A small encoder-decoder audio transcriber, trained from scratch.
Model: encoder arch transformer, encoder width 192.
Training: 4200 steps, batches of 96.
Data: trained on short read English sentences (LibriTTS-R), 26041 training examples, 15.5 epochs.
Rows from block 10 of the audio encoder, named by matrix and row number. Rows with one number belong to one attention dimension. Each number is 50 + 15 x the weight over its row's rms, rounded and kept within 0 to 99. All counts start at 0.
# v: attention value (encoder.blocks.10.attn.v.weight, 192x192), inputs 64-127
# proj: attention output (encoder.blocks.10.attn.proj.weight, 192x192, transposed), outputs 64-127
v.55:60 12 66 66 28 15 38 53 47 49 28 60 32 49 45 46 39 41 48 70 64 61 26 27 43 39 45 56 54 50 46 44 78 67 19 52 52 60 50 77 56 47 78 46 53 45 49 43 34 39 57 70 45 85 43 70 35 32 53 63 41 77 65 84
v.56:62 40 26 39 72 20 46 36 68 59 33 32 23 59 69 33 78 29 45 59 58 47 51 59 45 80 28 60 46 49 53 38 38 65 78 64 36 43 52 72 64 30 60 41 45 23 60 36 46 30 80 60 45 48 50 70 40 53 49 33 58 63 67 68
v.57:43 18 64 57 62 75 26 46 60 52 36 50 21 37 52 54 32 26 50 22 60 75 64 72 53 55 62 43 72 44 61 19 46 26 74 91 40 56 32 73 47 64 60 54 41 36 16 59 58 68 37 40 57 53 66 73 56 41 67 56 50 72 26 74
v.58:31 31 46 24 41 65 31 56 66 60 47 49 73 37 48 67 57 18 54 40 51 66 52 52 58 71 90 70 57 48 26 54 46 61 74 45 48 66 54 46 53 31 69 51 36 28 56 70 34 55 26 36 15 25 80 78 63 44 62 44 45 46 44 58
v.59:43 85 60 61 56 21 64 43 55 84 43 65 36 46 66 58 43 64 68 38 50 25 51 71 81 46 41 54 63 31 43 66 37 60 47 66 33 55 38 39 74 56 03 56 59 51 53 51 72 28 37 61 66 65 36 57 25 51 31 39 61 53 38 53
v.60:68 37 79 35 64 45 61 38 50 50 44 46 64 59 62 66 63 76 60 48 64 37 45 54 39 09 23 65 42 23 43 69 45 28 39 33 33 50 73 25 34 51 64 53 43 83 67 64 60 66 60 50 51 32 47 48 52 91 57 48 30 46 43 56
v.61:80 60 25 74 62 53 48 75 51 71 41 52 57 45 28 49 23 53 55 50 39 41 67 51 91 61 53 53 53 64 53 59 74 50 39 51 20 55 45 57 61 45 61 29 44 50 32 31 32 36 21 18 56 55 50 52 26 72 58 74 38 55 36 78
v.62:38 61 72 54 49 60 34 63 77 69 42 39 62 57 36 49 64 52 41 47 58 41 57 45 24 20 26 38 33 47 69 57 44 35 49 62 53 58 42 22 47 72 56 69 55 53 50 60 37 41 34 18 31 29 80 24 43 44 28 23 38 51 29 35
v.63:32 38 52 52 44 39 62 80 47 36 55 05 56 51 36 58 61 50 57 61 36 57 50 59 54 41 19 46 42 45 43 66 44 36 44 14 50 59 49 41 59 52 40 42 76 78 64 72 39 43 41 36 55 48 56 68 62 34 51 54 41 66 31 40
v.64:49 56 39 48 72 40 57 31 42 31 64 43 76 37 87 00 55 35 46 46 51 13 47 60 56 53 65 58 57 42 49 60 52 52 32 51 25 45 56 42 44 47 77 49 48 36 34 48 65 46 60 40 55 67 52 66 55 50 56 66 56 58 55 71
v.65:45 83 52 38 56 38 48 42 28 71 83 32 54 44 67 62 57 49 50 20 99 51 55 23 44 42 66 62 67 57 32 73 45 27 54 50 23 28 70 75 49 59 70 50 50 53 48 46 46 50 74 61 40 60 54 41 67 56 61 66 67 44 34 71
v.66:13 56 28 56 55 37 46 63 64 62 52 58 46 62 32 39 32 46 52 73 57 43 56 62 42 23 59 49 33 49 70 20 57 62 41 57 40 23 48 59 59 65 46 40 50 22 67 38 76 51 64 33 44 89 60 72 48 49 55 48 52 56 95 46
v.67:48 72 73 58 36 45 39 49 52 31 67 20 42 26 71 58 34 53 69 65 35 51 26 29 51 64 52 55 42 73 42 65 84 33 60 52 39 49 76 55 31 42 57 43 75 60 61 47 48 67 82 46 74 58 37 78 64 68 18 55 39 56 34 43
v.68:32 67 49 86 42 51 35 61 53 56 58 52 61 58 62 68 46 66 42 52 70 55 67 36 42 35 49 72 37 83 38 33 26 08 39 42 71 58 35 36 53 52 32 52 49 47 48 41 29 44 45 60 73 64 55 65 84 73 64 56 64 55 48 49
v.69:54 42 51 40 55 86 43 19 41 70 99 44 44 53 73 31 40 77 17 46 59 51 39 68 51 21 29 44 57 25 60 13 23 38 60 61 28 62 46 57 39 42 58 45 32 30 40 33 25 35 36 62 51 60 42 36 42 42 71 49 26 70 36 43
v.70:19 52 29 61 47 48 59 43 46 37 73 64 29 66 52 47 67 41 78 38 32 31 62 71 44 58 56 24 45 48 72 51 61 35 72 51 43 50 48 47 53 37 49 59 68 56 40 32 45 58 72 50 43 40 26 87 21 36 48 39 59 67 43 64
v.71:38 54 67 60 59 72 52 47 58 62 51 54 44 42 66 44 76 39 42 67 52 50 41 51 64 30 06 43 56 59 71 27 40 44 72 44 37 36 20 41 24 63 38 51 56 34 17 32 28 50 35 56 65 39 86 54 63 51 51 31 36 57 35 28
v.72:57 61 44 58 47 66 61 53 37 48 51 60 60 52 76 60 55 52 63 53 46 60 49 58 48 35 42 44 79 67 73 19 89 88 29 48 51 67 61 66 39 63 39 59 28 62 83 46 57 34 56 22 42 42 27 45 70 75 51 43 60 43 24 73
v.73:38 50 55 45 66 59 52 53 10 53 58 92 65 41 30 72 75 63 69 45 42 56 52 65 46 33 84 34 54 75 49 36 64 13 26 60 33 28 34 34 57 66 36 62 68 51 39 56 60 44 80 27 26 57 26 81 46 65 24 44 55 36 35 54
v.74:54 46 52 45 41 51 49 51 36 66 67 49 31 46 27 73 36 66 82 53 39 57 58 59 44 16 66 72 62 72 31 48 34 70 53 35 47 55 83 55 47 49 70 47 51 43 61 44 53 57 47 44 50 54 66 59 46 38 40 36 61 52 51 54
v.75:60 38 15 44 43 64 45 47 45 36 47 66 28 49 50 56 46 49 42 60 56 61 66 60 50 67 71 49 43 48 58 59 59 59 55 70 21 43 65 55 28 58 30 39 39 61 36 43 50 47 80 60 33 94 34 58 61 72 49 56 35 51 36 27
v.76:22 45 46 45 34 39 63 54 66 64 62 42 56 41 73 49 70 46 47 47 47 57 38 33 12 51 26 27 48 42 84 40 32 40 62 67 52 32 60 58 44 73 69 61 35 75 62 61 39 56 10 61 57 62 25 68 68 41 43 67 42 47 14 59
v.77:48 62 71 66 59 39 67 49 54 43 77 74 37 47 51 36 63 48 45 71 66 36 41 33 39 47 44 48 50 60 18 68 63 59 40 64 48 52 45 69 50 61 53 59 78 47 43 64 47 45 60 53 46 53 39 25 43 19 62 69 79 57 42 44
v.78:61 43 44 31 55 56 65 67 36 56 50 78 59 48 48 30 49 40 52 52 41 50 49 73 64 40 29 23 44 54 57 54 45 44 55 54 50 64 45 45 63 28 52 48 38 60 30 48 52 32 45 20 48 31 52 59 38 52 68 41 64 47 49 60
v.79:59 54 39 54 83 33 32 40 62 73 56 51 54 52 41 44 60 56 67 22 46 46 24 62 70 52 66 47 49 17 86 42 47 84 63 60 42 45 36 16 47 51 56 64 42 42 82 57 59 37 72 38 52 69 41 44 35 72 63 37 44 42 57 61
v.80:26 62 54 68 70 47 40 47 53 70 41 69 79 78 37 53 52 47 23 62 53 58 39 46 39 47 27 46 58 50 27 45 78 51 35 53 49 74 58 52 73 46 65 23 50 50 53 48 52 18 55 36 41 42 49 62 35 54 76 80 58 54 53 21
v.81:70 76 53 69 59 43 52 50 61 59 28 63 44 54 27 47 42 58 14 83 73 71 47 29 30 43 50 57 57 41 50 50 68 56 41 34 78 40 59 54 43 43 34 26 42 59 65 35 72 30 30 49 47 62 31 61 52 64 67 59 63 45 45 22
v.82:48 51 68 55 69 73 67 39 38 25 35 46 34 55 52 77 63 48 68 33 24 54 46 35 65 44 36 50 75 73 52 49 48 38 39 64 42 60 57 80 46 57 29 33 39 46 63 27 39 37 46 55 44 28 51 69 22 60 43 50 60 27 59 23
v.83:53 31 55 75 35 58 35 38 55 63 69 68 40 43 40 66 57 57 52 43 54 73 46 72 62 32 67 73 65 52 50 50 35 34 54 42 48 55 44 26 52 43 36 20 65 36 54 43 15 69 66 45 48 75 47 50 55 66 68 57 26 59 43 17
v.84:28 81 45 61 20 47 66 39 39 40 56 88 52 25 42 63 56 62 50 37 49 42 36 35 36 75 38 50 30 45 48 74 58 37 36 46 78 37 55 24 56 70 79 47 58 47 54 46 29 84 40 50 65 37 74 52 29 46 46 59 50 53 37 47
v.85:48 27 35 58 28 16 61 72 51 35 67 73 40 40 62 59 77 58 59 42 61 76 49 38 44 42 44 29 65 55 29 59 79 43 60 34 59 47 44 60 50 41 32 52 15 39 39 38 45 46 58 45 33 41 18 32 24 39 59 63 62 61 57 60
v.86:47 66 73 64 46 23 48 45 28 44 68 54 61 48 52 83 52 77 58 62 63 51 50 55 62 39 46 49 45 64 40 71 59 55 70 45 63 54 63 41 52 43 41 52 85 67 42 30 26 17 32 43 76 60 58 74 57 49 68 48 63 68 64 56
v.87:67 52 59 67 49 48 49 66 37 48 58 62 71 51 60 50 58 64 20 40 43 24 41 55 32 34 49 46 22 85 45 36 31 67 42 56 36 63 87 66 58 45 50 30 53 25 45 46 39 62 35 43 48 45 53 44 26 53 60 76 61 46 72 39
v.88:53 35 34 43 49 65 59 55 63 39 50 57 35 65 27 50 39 61 27 67 17 36 57 60 58 68 58 43 39 76 38 15 76 52 40 39 66 67 47 40 72 36 28 55 79 79 65 49 46 58 66 54 65 43 44 59 62 64 62 40 57 34 90 71
v.89:72 52 63 35 72 91 73 50 54 41 33 62 71 35 51 46 68 64 45 51 20 15 57 41 47 51 30 07 58 26 27 24 42 45 55 63 61 62 28 76 55 61 40 57 28 51 45 66 43 41 60 79 32 64 47 39 46 58 76 73 47 60 38 53
v.90:84 53 50 45 45 30 86 72 66 58 81 58 56 43 42 18 47 47 13 55 59 28 69 53 17 42 55 47 73 29 50 67 39 39 43 81 43 60 39 75 39 31 32 47 55 49 46 57 48 36 58 51 35 54 57 34 50 27 54 54 44 37 49 52
v.91:61 13 46 78 32 57 63 54 37 35 60 37 46 41 43 35 42 68 13 43 37 73 44 40 63 58 33 49 53 42 48 60 43 41 48 50 26 53 54 33 48 45 56 32 40 47 73 78 63 53 25 66 53 45 64 47 52 38 50 51 49 42 82 56
v.92:43 51 50 49 30 50 67 28 72 36 62 65 34 77 55 47 36 55 41 59 45 65 58 61 32 74 34 52 83 64 35 69 51 23 71 28 59 39 73 56 61 60 23 48 46 70 44 60 65 73 60 54 52 47 83 55 11 48 57 11 41 16 36 51
v.93:48 37 45 63 75 57 31 48 38 69 73 36 53 57 42 57 61 62 41 35 78 23 58 63 62 43 79 54 27 42 62 47 75 39 48 30 34 44 38 52 74 40 61 51 38 30 59 59 46 40 39 59 43 78 39 52 53 18 51 62 39 60 63 55
v.94:70 66 43 65 62 47 35 78 55 35 46 55 45 67 49 55 46 45 48 55 54 57 56 55 65 44 67 57 72 68 52 43 88 41 53 33 51 48 36 59 59 34 34 36 82 75 49 83 49 56 66 54 62 40 66 42 35 77 28 29 48 46 23 66
v.95:36 47 50 45 57 36 34 68 27 76 23 66 56 44 45 56 40 17 61 55 65 50 36 55 47 57 42 35 71 54 67 33 36 36 40 77 48 26 68 59 65 56 54 39 63 59 16 70 50 40 48 41 52 45 40 26 37 31 56 62 54 54 55 69
v.96:61 29 40 43 46 41 50 81 87 49 45 35 62 21 73 33 49 44 50 19 56 50 49 69 48 63 55 65 57 37 30 41 70 39 38 24 62 62 57 25 61 40 51 53 62 62 67 82 77 48 49 41 50 30 54 43 59 65 21 61 42 06 35 70
v.97:31 52 35 50 37 44 71 51 63 64 50 44 37 50 56 44 33 60 34 63 69 45 59 75 30 39 75 47 47 40 40 44 35 72 48 66 34 60 66 43 56 37 55 51 61 58 44 49 46 87 35 60 42 54 52 68 62 53 39 45 46 36 47 68
v.98:63 60 52 62 56 30 47 44 71 56 37 45 65 23 68 57 50 57 62 59 41 41 70 53 24 42 46 77 54 68 62 68 31 61 29 56 60 57 76 44 39 61 38 34 59 78 84 51 56 67 36 64 57 54 45 55 54 56 43 72 22 52 51 31
v.99:40 47 10 49 29 54 79 40 44 49 45 64 66 67 49 59 84 53 81 34 27 64 66 50 32 47 31 49 33 31 50 54 62 67 68 35 65 48 63 41 38 26 64 57 51 45 61 58 45 41 41 59 64 31 40 63 48 72 34 42 78 46 29 50
v.100:39 42 35 65 54 66 63 55 69 72 64 62 54 45 52 21 72 54 24 53 57 44 23 46 53 30 30 31 49 51 44 62 71 13 38 46 64 51 32 53 46 76 45 66 51 54 40 49 49 41 40 35 64 56 43 34 51 57 47 74 59 76 48 40
v.101:57 21 24 37 66 61 50 60 67 55 51 64 73 60 65 60 70 48 41 37 61 39 31 46 40 47 42 56 61 44 73 53 46 52 39 37 24 40 28 33 40 73 79 50 52 32 55 69 79 43 50 52 35 75 64 50 44 37 42 52 63 19 38 43
v.102:79 42 65 48 61 63 61 62 41 99 36 46 69 54 34 47 54 43 43 69 54 45 29 44 68 69 44 23 61 48 73 58 48 51 61 72 73 54 52 56 74 43 38 34 29 25 53 37 16 74 45 36 48 29 76 51 28 45 54 59 49 39 19 38
v.103:51 50 42 43 69 40 39 70 36 47 58 56 37 46 63 86 38 46 12 51 66 65 56 49 41 53 71 59 52 35 58 25 77 42 64 76 59 30 48 55 61 65 32 55 66 48 44 48 72 41 41 37 51 58 26 28 50 64 45 63 24 55 18 45
v.104:37 47 43 44 43 59 46 73 51 48 42 78 31 63 32 51 50 29 65 59 61 68 32 51 25 60 68 60 37 59 44 57 69 59 58 60 52 44 57 75 61 50 52 55 48 17 39 42 70 69 18 72 44 55 45 78 36 38 62 34 51 71 48 58
v.105:60 65 53 36 32 72 24 39 72 27 35 55 49 53 45 40 49 34 78 44 50 65 75 46 57 29 51 60 36 46 62 81 27 53 63 39 49 50 44 61 37 63 68 63 53 60 49 41 38 33 64 57 65 72 53 43 49 68 56 64 47 58 63 68
v.106:34 20 59 71 49 59 56 39 36 49 34 71 24 61 13 55 51 48 38 47 26 45 78 65 63 51 51 46 38 40 47 71 81 41 55 38 15 44 36 85 40 69 49 62 58 43 45 26 67 52 50 74 46 52 55 52 38 56 36 21 42 57 55 55
proj.55:36 61 40 32 58 63 40 46 36 42 61 78 71 52 56 36 73 51 48 20 43 19 61 74 66 56 38 42 63 54 41 53 53 18 73 36 47 44 45 20 62 52 38 72 45 63 52 43 44 41 34 50 54 43 35 25 58 70 45 27 48 49 34 33
proj.56:38 45 73 70 30 68 47 65 33 30 55 77 64 29 37 65 27 69 72 32 41 64 56 38 49 43 30 75 47 36 56 64 61 36 18 27 51 36 67 40 31 52 39 54 49 64 55 66 47 51 34 45 50 28 54 35 65 50 38 40 61 46 34 29
proj.57:38 79 34 65 35 19 60 74 48 44 25 43 91 34 45 34 43 49 71 61 13 32 33 32 47 42 26 49 47 71 43 51 68 71 32 32 47 53 70 31 68 43 53 30 55 57 77 52 41 12 58 62 40 50 32 50 56 60 26 32 55 23 57 25
proj.58:73 73 50 62 54 51 69 62 32 58 54 51 39 36 40 08 55 69 51 74 26 44 46 69 59 32 30 33 41 70 41 31 61 40 34 41 61 42 64 46 45 69 53 54 68 67 66 39 46 26 84 40 75 63 47 38 46 57 38 55 62 71 63 48
proj.59:40 27 48 29 38 81 38 56 42 18 67 33 50 69 51 23 74 48 40 53 44 70 56 43 44 42 66 29 44 81 27 34 56 49 34 28 69 37 50 73 33 61 99 49 44 62 41 43 31 69 64 36 37 39 76 53 65 55 55 74 44 38 31 57
proj.60:12 56 33 50 34 65 39 75 45 65 61 56 21 39 44 42 39 40 55 65 29 60 68 37 51 84 64 72 72 55 59 53 47 70 58 55 59 51 36 89 47 30 31 38 26 29 36 68 45 37 59 53 42 58 49 43 47 15 30 68 66 46 54 45
proj.61:30 40 73 47 38 47 51 21 34 04 51 55 61 60 71 56 96 46 38 66 69 61 42 45 34 31 59 53 48 55 53 69 35 56 66 43 64 38 55 45 42 40 34 56 43 51 71 79 64 56 78 68 57 70 57 25 58 44 51 18 40 45 62 30
proj.62:80 65 22 45 63 28 67 46 22 64 48 69 35 35 39 61 34 49 50 52 40 47 56 53 55 60 57 50 79 40 37 35 42 48 58 51 56 60 56 59 68 34 40 48 53 48 48 48 79 55 43 95 50 61 33 60 33 25 70 71 66 62 67 66
proj.63:64 88 42 53 60 66 42 48 41 70 60 87 53 41 40 46 13 24 23 70 60 55 56 43 63 65 70 33 45 34 60 51 48 62 57 70 71 63 56 48 64 63 68 56 40 32 35 36 42 58 55 51 58 44 49 61 22 67 61 23 59 61 64 41
proj.64:53 33 49 61 45 61 41 68 66 69 43 45 29 69 24 97 44 53 52 41 51 74 27 44 18 55 36 50 69 60 67 42 30 31 74 46 71 61 41 37 45 57 32 20 47 50 52 35 31 72 71 81 47 57 53 51 34 41 41 20 56 45 38 20
proj.65:64 23 44 63 64 47 54 31 75 48 35 60 40 71 50 38 62 64 67 49 06 29 18 69 44 79 48 33 43 68 47 22 67 63 51 49 65 48 52 24 59 44 42 46 51 61 59 13 59 70 37 59 52 38 76 59 58 61 49 32 20 56 58 57
proj.66:71 49 67 41 42 82 68 64 38 44 59 39 54 47 41 65 62 27 58 21 11 55 33 69 68 51 50 34 73 49 40 69 42 45 70 43 62 61 76 58 38 51 30 57 63 70 43 62 43 45 24 57 72 33 36 39 41 55 37 47 45 33 02 56
proj.67:30 28 38 54 66 20 46 41 49 81 27 78 83 61 36 34 43 62 61 31 36 66 58 77 39 47 54 62 48 18 56 35 21 52 53 51 72 54 41 40 45 62 45 68 56 38 44 47 43 53 24 67 49 41 68 30 32 25 80 52 38 36 62 59
proj.68:59 43 53 16 44 47 57 35 51 58 57 53 46 51 52 26 62 46 55 65 14 36 31 58 57 58 33 22 50 54 54 59 59 81 58 43 54 24 45 53 50 50 22 44 66 83 40 56 71 41 35 43 49 46 52 35 47 32 31 30 28 46 55 63
proj.69:36 56 56 56 39 44 32 74 61 32 08 35 64 56 49 97 48 29 91 46 34 47 59 38 72 67 74 21 35 63 57 61 87 53 41 41 57 35 65 38 66 36 46 62 73 67 48 68 68 64 47 40 34 32 67 57 43 62 33 53 77 28 63 52
proj.70:90 52 43 34 57 62 30 64 45 45 28 58 54 20 45 56 38 35 39 73 52 60 40 37 66 44 55 53 41 50 45 49 40 37 39 46 60 45 60 58 51 66 53 59 37 65 69 55 77 62 11 55 53 67 55 34 58 32 63 53 46 44 76 62
proj.71:53 34 43 30 53 54 28 54 52 39 48 37 56 47 55 56 42 66 49 31 47 57 65 48 38 65 63 51 42 42 38 91 50 58 40 37 45 31 70 48 61 47 52 45 58 68 68 61 66 53 48 28 38 49 22 59 44 37 38 57 89 24 69 64
proj.72:48 41 50 35 57 33 43 43 56 44 32 19 65 53 46 36 32 45 20 73 51 47 46 47 56 59 31 77 32 46 30 75 36 32 72 52 40 46 50 27 74 31 73 66 68 44 41 42 45 79 36 47 60 47 80 46 44 33 61 40 71 53 61 29
proj.73:70 53 26 67 57 47 39 59 68 76 55 16 27 49 51 31 39 46 43 58 40 58 42 60 65 51 29 67 48 44 36 34 41 87 65 30 64 65 56 58 41 20 47 36 51 57 70 62 33 55 19 63 74 46 54 34 78 39 65 56 63 37 53 40
proj.74:47 39 40 52 66 57 56 42 48 51 20 36 61 31 63 39 61 42 26 48 64 47 45 48 24 62 54 28 31 52 66 47 67 35 55 37 50 57 25 41 37 42 47 67 24 45 55 58 47 49 39 50 44 34 36 21 72 48 57 65 41 58 52 42
proj.75:34 62 73 58 48 49 48 41 64 58 64 37 79 48 55 38 60 67 67 26 44 61 23 31 43 43 28 39 47 44 45 48 37 38 33 49 60 54 32 43 46 41 54 84 50 51 75 54 49 52 36 39 75 19 62 39 31 00 40 53 45 26 48 54
proj.76:63 40 39 53 75 58 26 55 50 49 56 44 39 65 34 62 43 57 68 57 45 57 40 36 90 55 51 57 53 61 23 66 68 53 58 31 67 49 45 71 45 33 35 34 59 42 34 44 46 41 61 39 34 43 64 37 29 43 36 42 52 50 74 70
proj.77:31 51 42 54 42 64 41 44 77 33 48 23 66 59 35 50 32 47 52 34 34 55 71 46 46 50 42 34 49 36 66 32 47 50 71 67 46 61 47 32 42 37 17 24 17 55 85 60 41 54 51 46 48 59 50 67 56 86 59 33 35 31 55 63
proj.78:44 56 71 69 46 50 51 47 66 29 54 43 43 59 48 73 43 76 44 50 68 44 44 42 37 61 64 65 68 37 54 49 57 80 60 41 58 29 59 41 32 50 69 74 56 46 63 53 40 74 67 54 27 57 24 35 49 22 47 44 50 39 46 51
proj.79:68 41 48 25 33 74 65 75 60 27 53 63 46 61 51 44 52 38 49 61 59 56 66 35 59 62 63 51 47 85 39 24 63 55 56 23 44 33 66 96 52 44 62 49 73 71 37 61 23 55 38 90 73 36 51 66 55 53 46 50 28 50 31 45
proj.80:65 51 54 52 47 66 53 57 62 42 54 33 49 36 62 46 62 63 75 36 62 46 49 48 38 55 67 49 32 32 68 49 40 45 46 52 52 32 34 50 44 58 35 72 61 30 42 37 47 70 41 73 64 63 31 41 39 62 38 20 50 23 38 63
proj.81:12 32 39 41 25 43 71 58 45 65 80 49 55 43 87 65 61 52 70 52 43 20 37 72 56 55 45 49 41 48 47 61 36 40 56 40 35 50 25 59 52 79 50 78 42 65 21 77 24 75 55 64 79 47 38 50 54 46 39 59 31 57 48 82
proj.82:44 39 35 39 33 31 18 57 65 79 71 52 71 36 57 24 38 53 19 60 60 74 73 58 42 40 63 57 29 30 51 45 45 47 58 34 57 44 40 25 56 54 84 52 51 63 40 67 57 56 41 62 51 67 54 47 59 55 38 64 36 72 54 66
proj.83:44 57 73 22 49 43 52 72 43 44 47 30 50 70 54 55 30 45 60 49 49 30 58 40 24 78 46 40 39 59 65 33 62 71 41 35 68 40 73 57 54 43 48 62 28 76 48 54 88 17 37 57 67 23 57 37 59 28 45 56 48 42 64 74
proj.84:38 38 41 70 85 48 34 44 47 57 42 27 42 93 61 34 34 35 48 71 43 46 61 47 51 30 51 59 58 50 56 37 46 43 43 41 51 70 45 57 44 45 14 48 40 47 33 43 72 29 73 62 34 67 50 60 74 51 55 29 78 42 81 66
proj.85:50 67 50 58 70 63 44 51 56 53 65 25 50 56 49 57 48 33 16 54 48 06 34 64 64 34 37 57 33 39 74 39 20 40 35 45 42 75 45 44 57 69 78 53 65 78 67 73 55 70 39 45 67 59 73 56 74 50 21 64 30 44 59 55
proj.86:61 50 38 47 46 45 38 23 64 71 35 43 31 56 49 41 60 32 45 39 37 62 47 64 36 63 57 43 61 40 74 21 38 52 25 53 45 49 27 59 48 62 50 54 17 46 65 48 77 58 53 76 18 39 45 37 36 58 27 44 42 53 49 41
proj.87:40 44 56 56 58 35 49 56 72 33 30 37 47 52 46 51 42 46 80 49 53 61 59 54 48 47 58 27 49 00 41 48 84 40 64 42 59 55 11 44 52 21 48 76 18 54 51 46 58 58 71 57 37 50 48 44 66 57 56 50 45 52 45 51
proj.88:54 93 46 49 57 55 37 44 63 60 43 46 62 52 77 33 42 19 70 39 72 84 52 47 42 23 47 44 68 38 45 74 41 59 47 43 31 39 50 49 49 55 45 41 46 62 61 47 72 31 44 32 47 39 52 56 50 34 39 52 40 71 26 43
proj.89:36 73 53 52 30 49 18 65 44 30 65 48 22 54 43 71 43 48 47 57 80 47 61 65 39 61 68 81 35 38 65 53 45 39 56 63 47 32 50 18 64 25 66 46 80 37 75 39 52 45 47 13 52 41 60 60 60 65 55 39 40 54 69 32
proj.90:40 35 65 52 48 57 15 44 26 48 31 43 40 73 66 84 44 60 75 25 54 49 64 48 70 78 44 46 43 46 31 36 56 52 68 46 62 36 72 35 56 30 73 66 44 49 61 51 39 60 49 47 52 39 48 67 57 53 43 42 56 69 31 53
proj.91:50 59 61 33 41 39 53 49 49 63 42 59 59 60 69 61 61 45 68 50 65 33 60 64 24 80 57 39 55 37 72 41 71 54 44 54 99 49 40 58 52 47 56 63 62 30 21 42 47 37 77 34 49 52 44 56 35 63 45 56 61 42 34 42
proj.92:58 44 59 68 66 58 44 55 50 55 53 34 52 24 64 39 69 41 64 44 44 43 36 44 66 24 47 36 35 59 46 37 61 79 21 63 38 54 49 50 50 33 61 42 50 54 41 55 61 22 57 37 48 49 19 57 76 38 33 79 56 78 43 54
proj.93:56 40 58 59 35 72 80 60 71 41 29 55 40 50 51 57 48 51 72 56 13 57 51 58 28 67 49 28 72 54 37 60 32 68 54 67 40 73 54 49 39 38 25 52 59 45 20 54 39 63 59 58 86 27 42 45 54 72 61 41 74 45 56 50
proj.94:49 46 49 51 52 60 83 23 40 42 55 39 40 38 59 39 44 82 71 39 73 41 57 67 37 57 44 61 43 45 42 53 30 62 61 58 35 74 55 46 55 66 63 65 18 22 77 20 50 40 55 45 38 45 71 63 60 32 75 63 60 33 58 26
proj.95:45 53 32 46 43 47 62 52 71 17 76 31 39 61 55 50 53 88 37 34 70 43 56 59 55 60 58 56 31 48 32 60 71 64 57 55 58 58 45 71 51 47 41 48 28 36 92 60 42 69 37 47 47 73 59 76 68 68 49 35 36 18 36 42
proj.96:41 69 71 59 63 34 34 42 01 33 50 60 28 68 15 64 51 47 44 75 49 58 41 52 36 31 34 66 65 76 70 54 27 61 51 57 69 19 38 57 53 58 58 65 33 38 51 35 19 33 56 49 45 47 72 41 73 37 64 47 71 65 48 24
proj.97:74 49 54 60 61 43 30 64 34 39 42 32 74 59 41 69 71 37 60 23 43 60 30 29 63 77 29 50 57 44 70 44 60 38 46 53 69 43 41 49 51 50 68 38 37 31 56 48 50 15 65 35 65 45 60 24 12 57 46 62 54 62 49 30
proj.98:26 50 44 53 42 62 62 65 22 61 62 55 50 72 51 44 57 39 38 32 77 56 27 42 62 38 49 49 57 45 36 61 57 29 73 33 47 42 20 38 39 46 68 69 29 30 27 67 27 22 57 58 28 46 64 39 45 52 59 39 56 59 53 78
proj.99:65 51 58 33 68 34 41 62 30 43 46 60 30 51 40 35 31 50 16 69 90 47 31 37 88 64 75 62 59 56 52 46 43 33 34 58 42 66 42 31 53 57 46 67 38 60 47 61 70 52 75 52 36 62 64 44 49 22 64 46 20 54 61 48
proj.100:48 63 64 50 44 42 39 70 29 33 46 41 54 79 53 60 27 48 62 76 49 39 78 67 43 58 59 69 60 27 50 28 39 72 75 65 22 51 47 49 60 17 48 59 56 36 69 66 58 69 70 50 40 38 55 79 42 29 44 43 37 16 56 75
proj.101:59 61 67 44 43 58 57 49 45 54 55 39 26 38 54 28 46 58 56 63 47 70 49 58 57 64 57 50 45 63 33 50 66 60 46 68 60 43 65 59 48 41 38 40 36 52 48 44 18 39 53 61 60 35 38 51 70 70 84 44 40 65 40 44
proj.102:33 63 53 62 45 56 55 37 51 15 59 51 07 56 39 35 32 62 60 28 45 39 58 54 60 46 52 73 29 37 23 52 53 60 48 23 18 43 40 57 42 46 49 71 75 61 60 54 50 18 60 52 41 64 24 51 42 46 71 42 73 58 73 48
proj.103:58 52 71 59 26 66 56 41 43 62 32 61 37 38 35 27 59 76 70 38 15 39 57 49 49 49 22 42 17 62 58 67 18 81 59 56 54 62 50 61 36 34 52 43 32 45 57 40 14 55 53 52 40 53 55 57 43 45 36 45 79 22 65 41
proj.104:67 57 26 61 69 59 56 45 54 39 64 49 67 56 51 63 32 71 26 38 59 48 59 45 69 42 39 58 43 24 54 44 34 48 47 43 38 46 37 41 33 71 40 40 42 70 41 57 47 58 67 22 41 35 38 27 42 52 50 69 64 37 63 47
proj.105:51 54 49 46 73 33 91 55 25 80 61 53 46 54 56 49 54 55 26 38 60 21 27 58 39 43 87 59 68 60 23 40 65 43 63 55 28 47 55 39 44 45 39 48 58 65 54 48 57 59 55 54 44 21 56 74 66 41 54 30 42 55 53 36
proj.106:66 71 40 45 51 53 49 35 52 52 55 55 45 33 76 37 35 57 49 57 68 63 50 65 19 47 52 56 56 57 55 32 29 62 37 56 65 61 68 37 60 45 48 53 36 38 69 72 37 42 71 27 55 46 31 54 37 47 54 73 60 33 45 60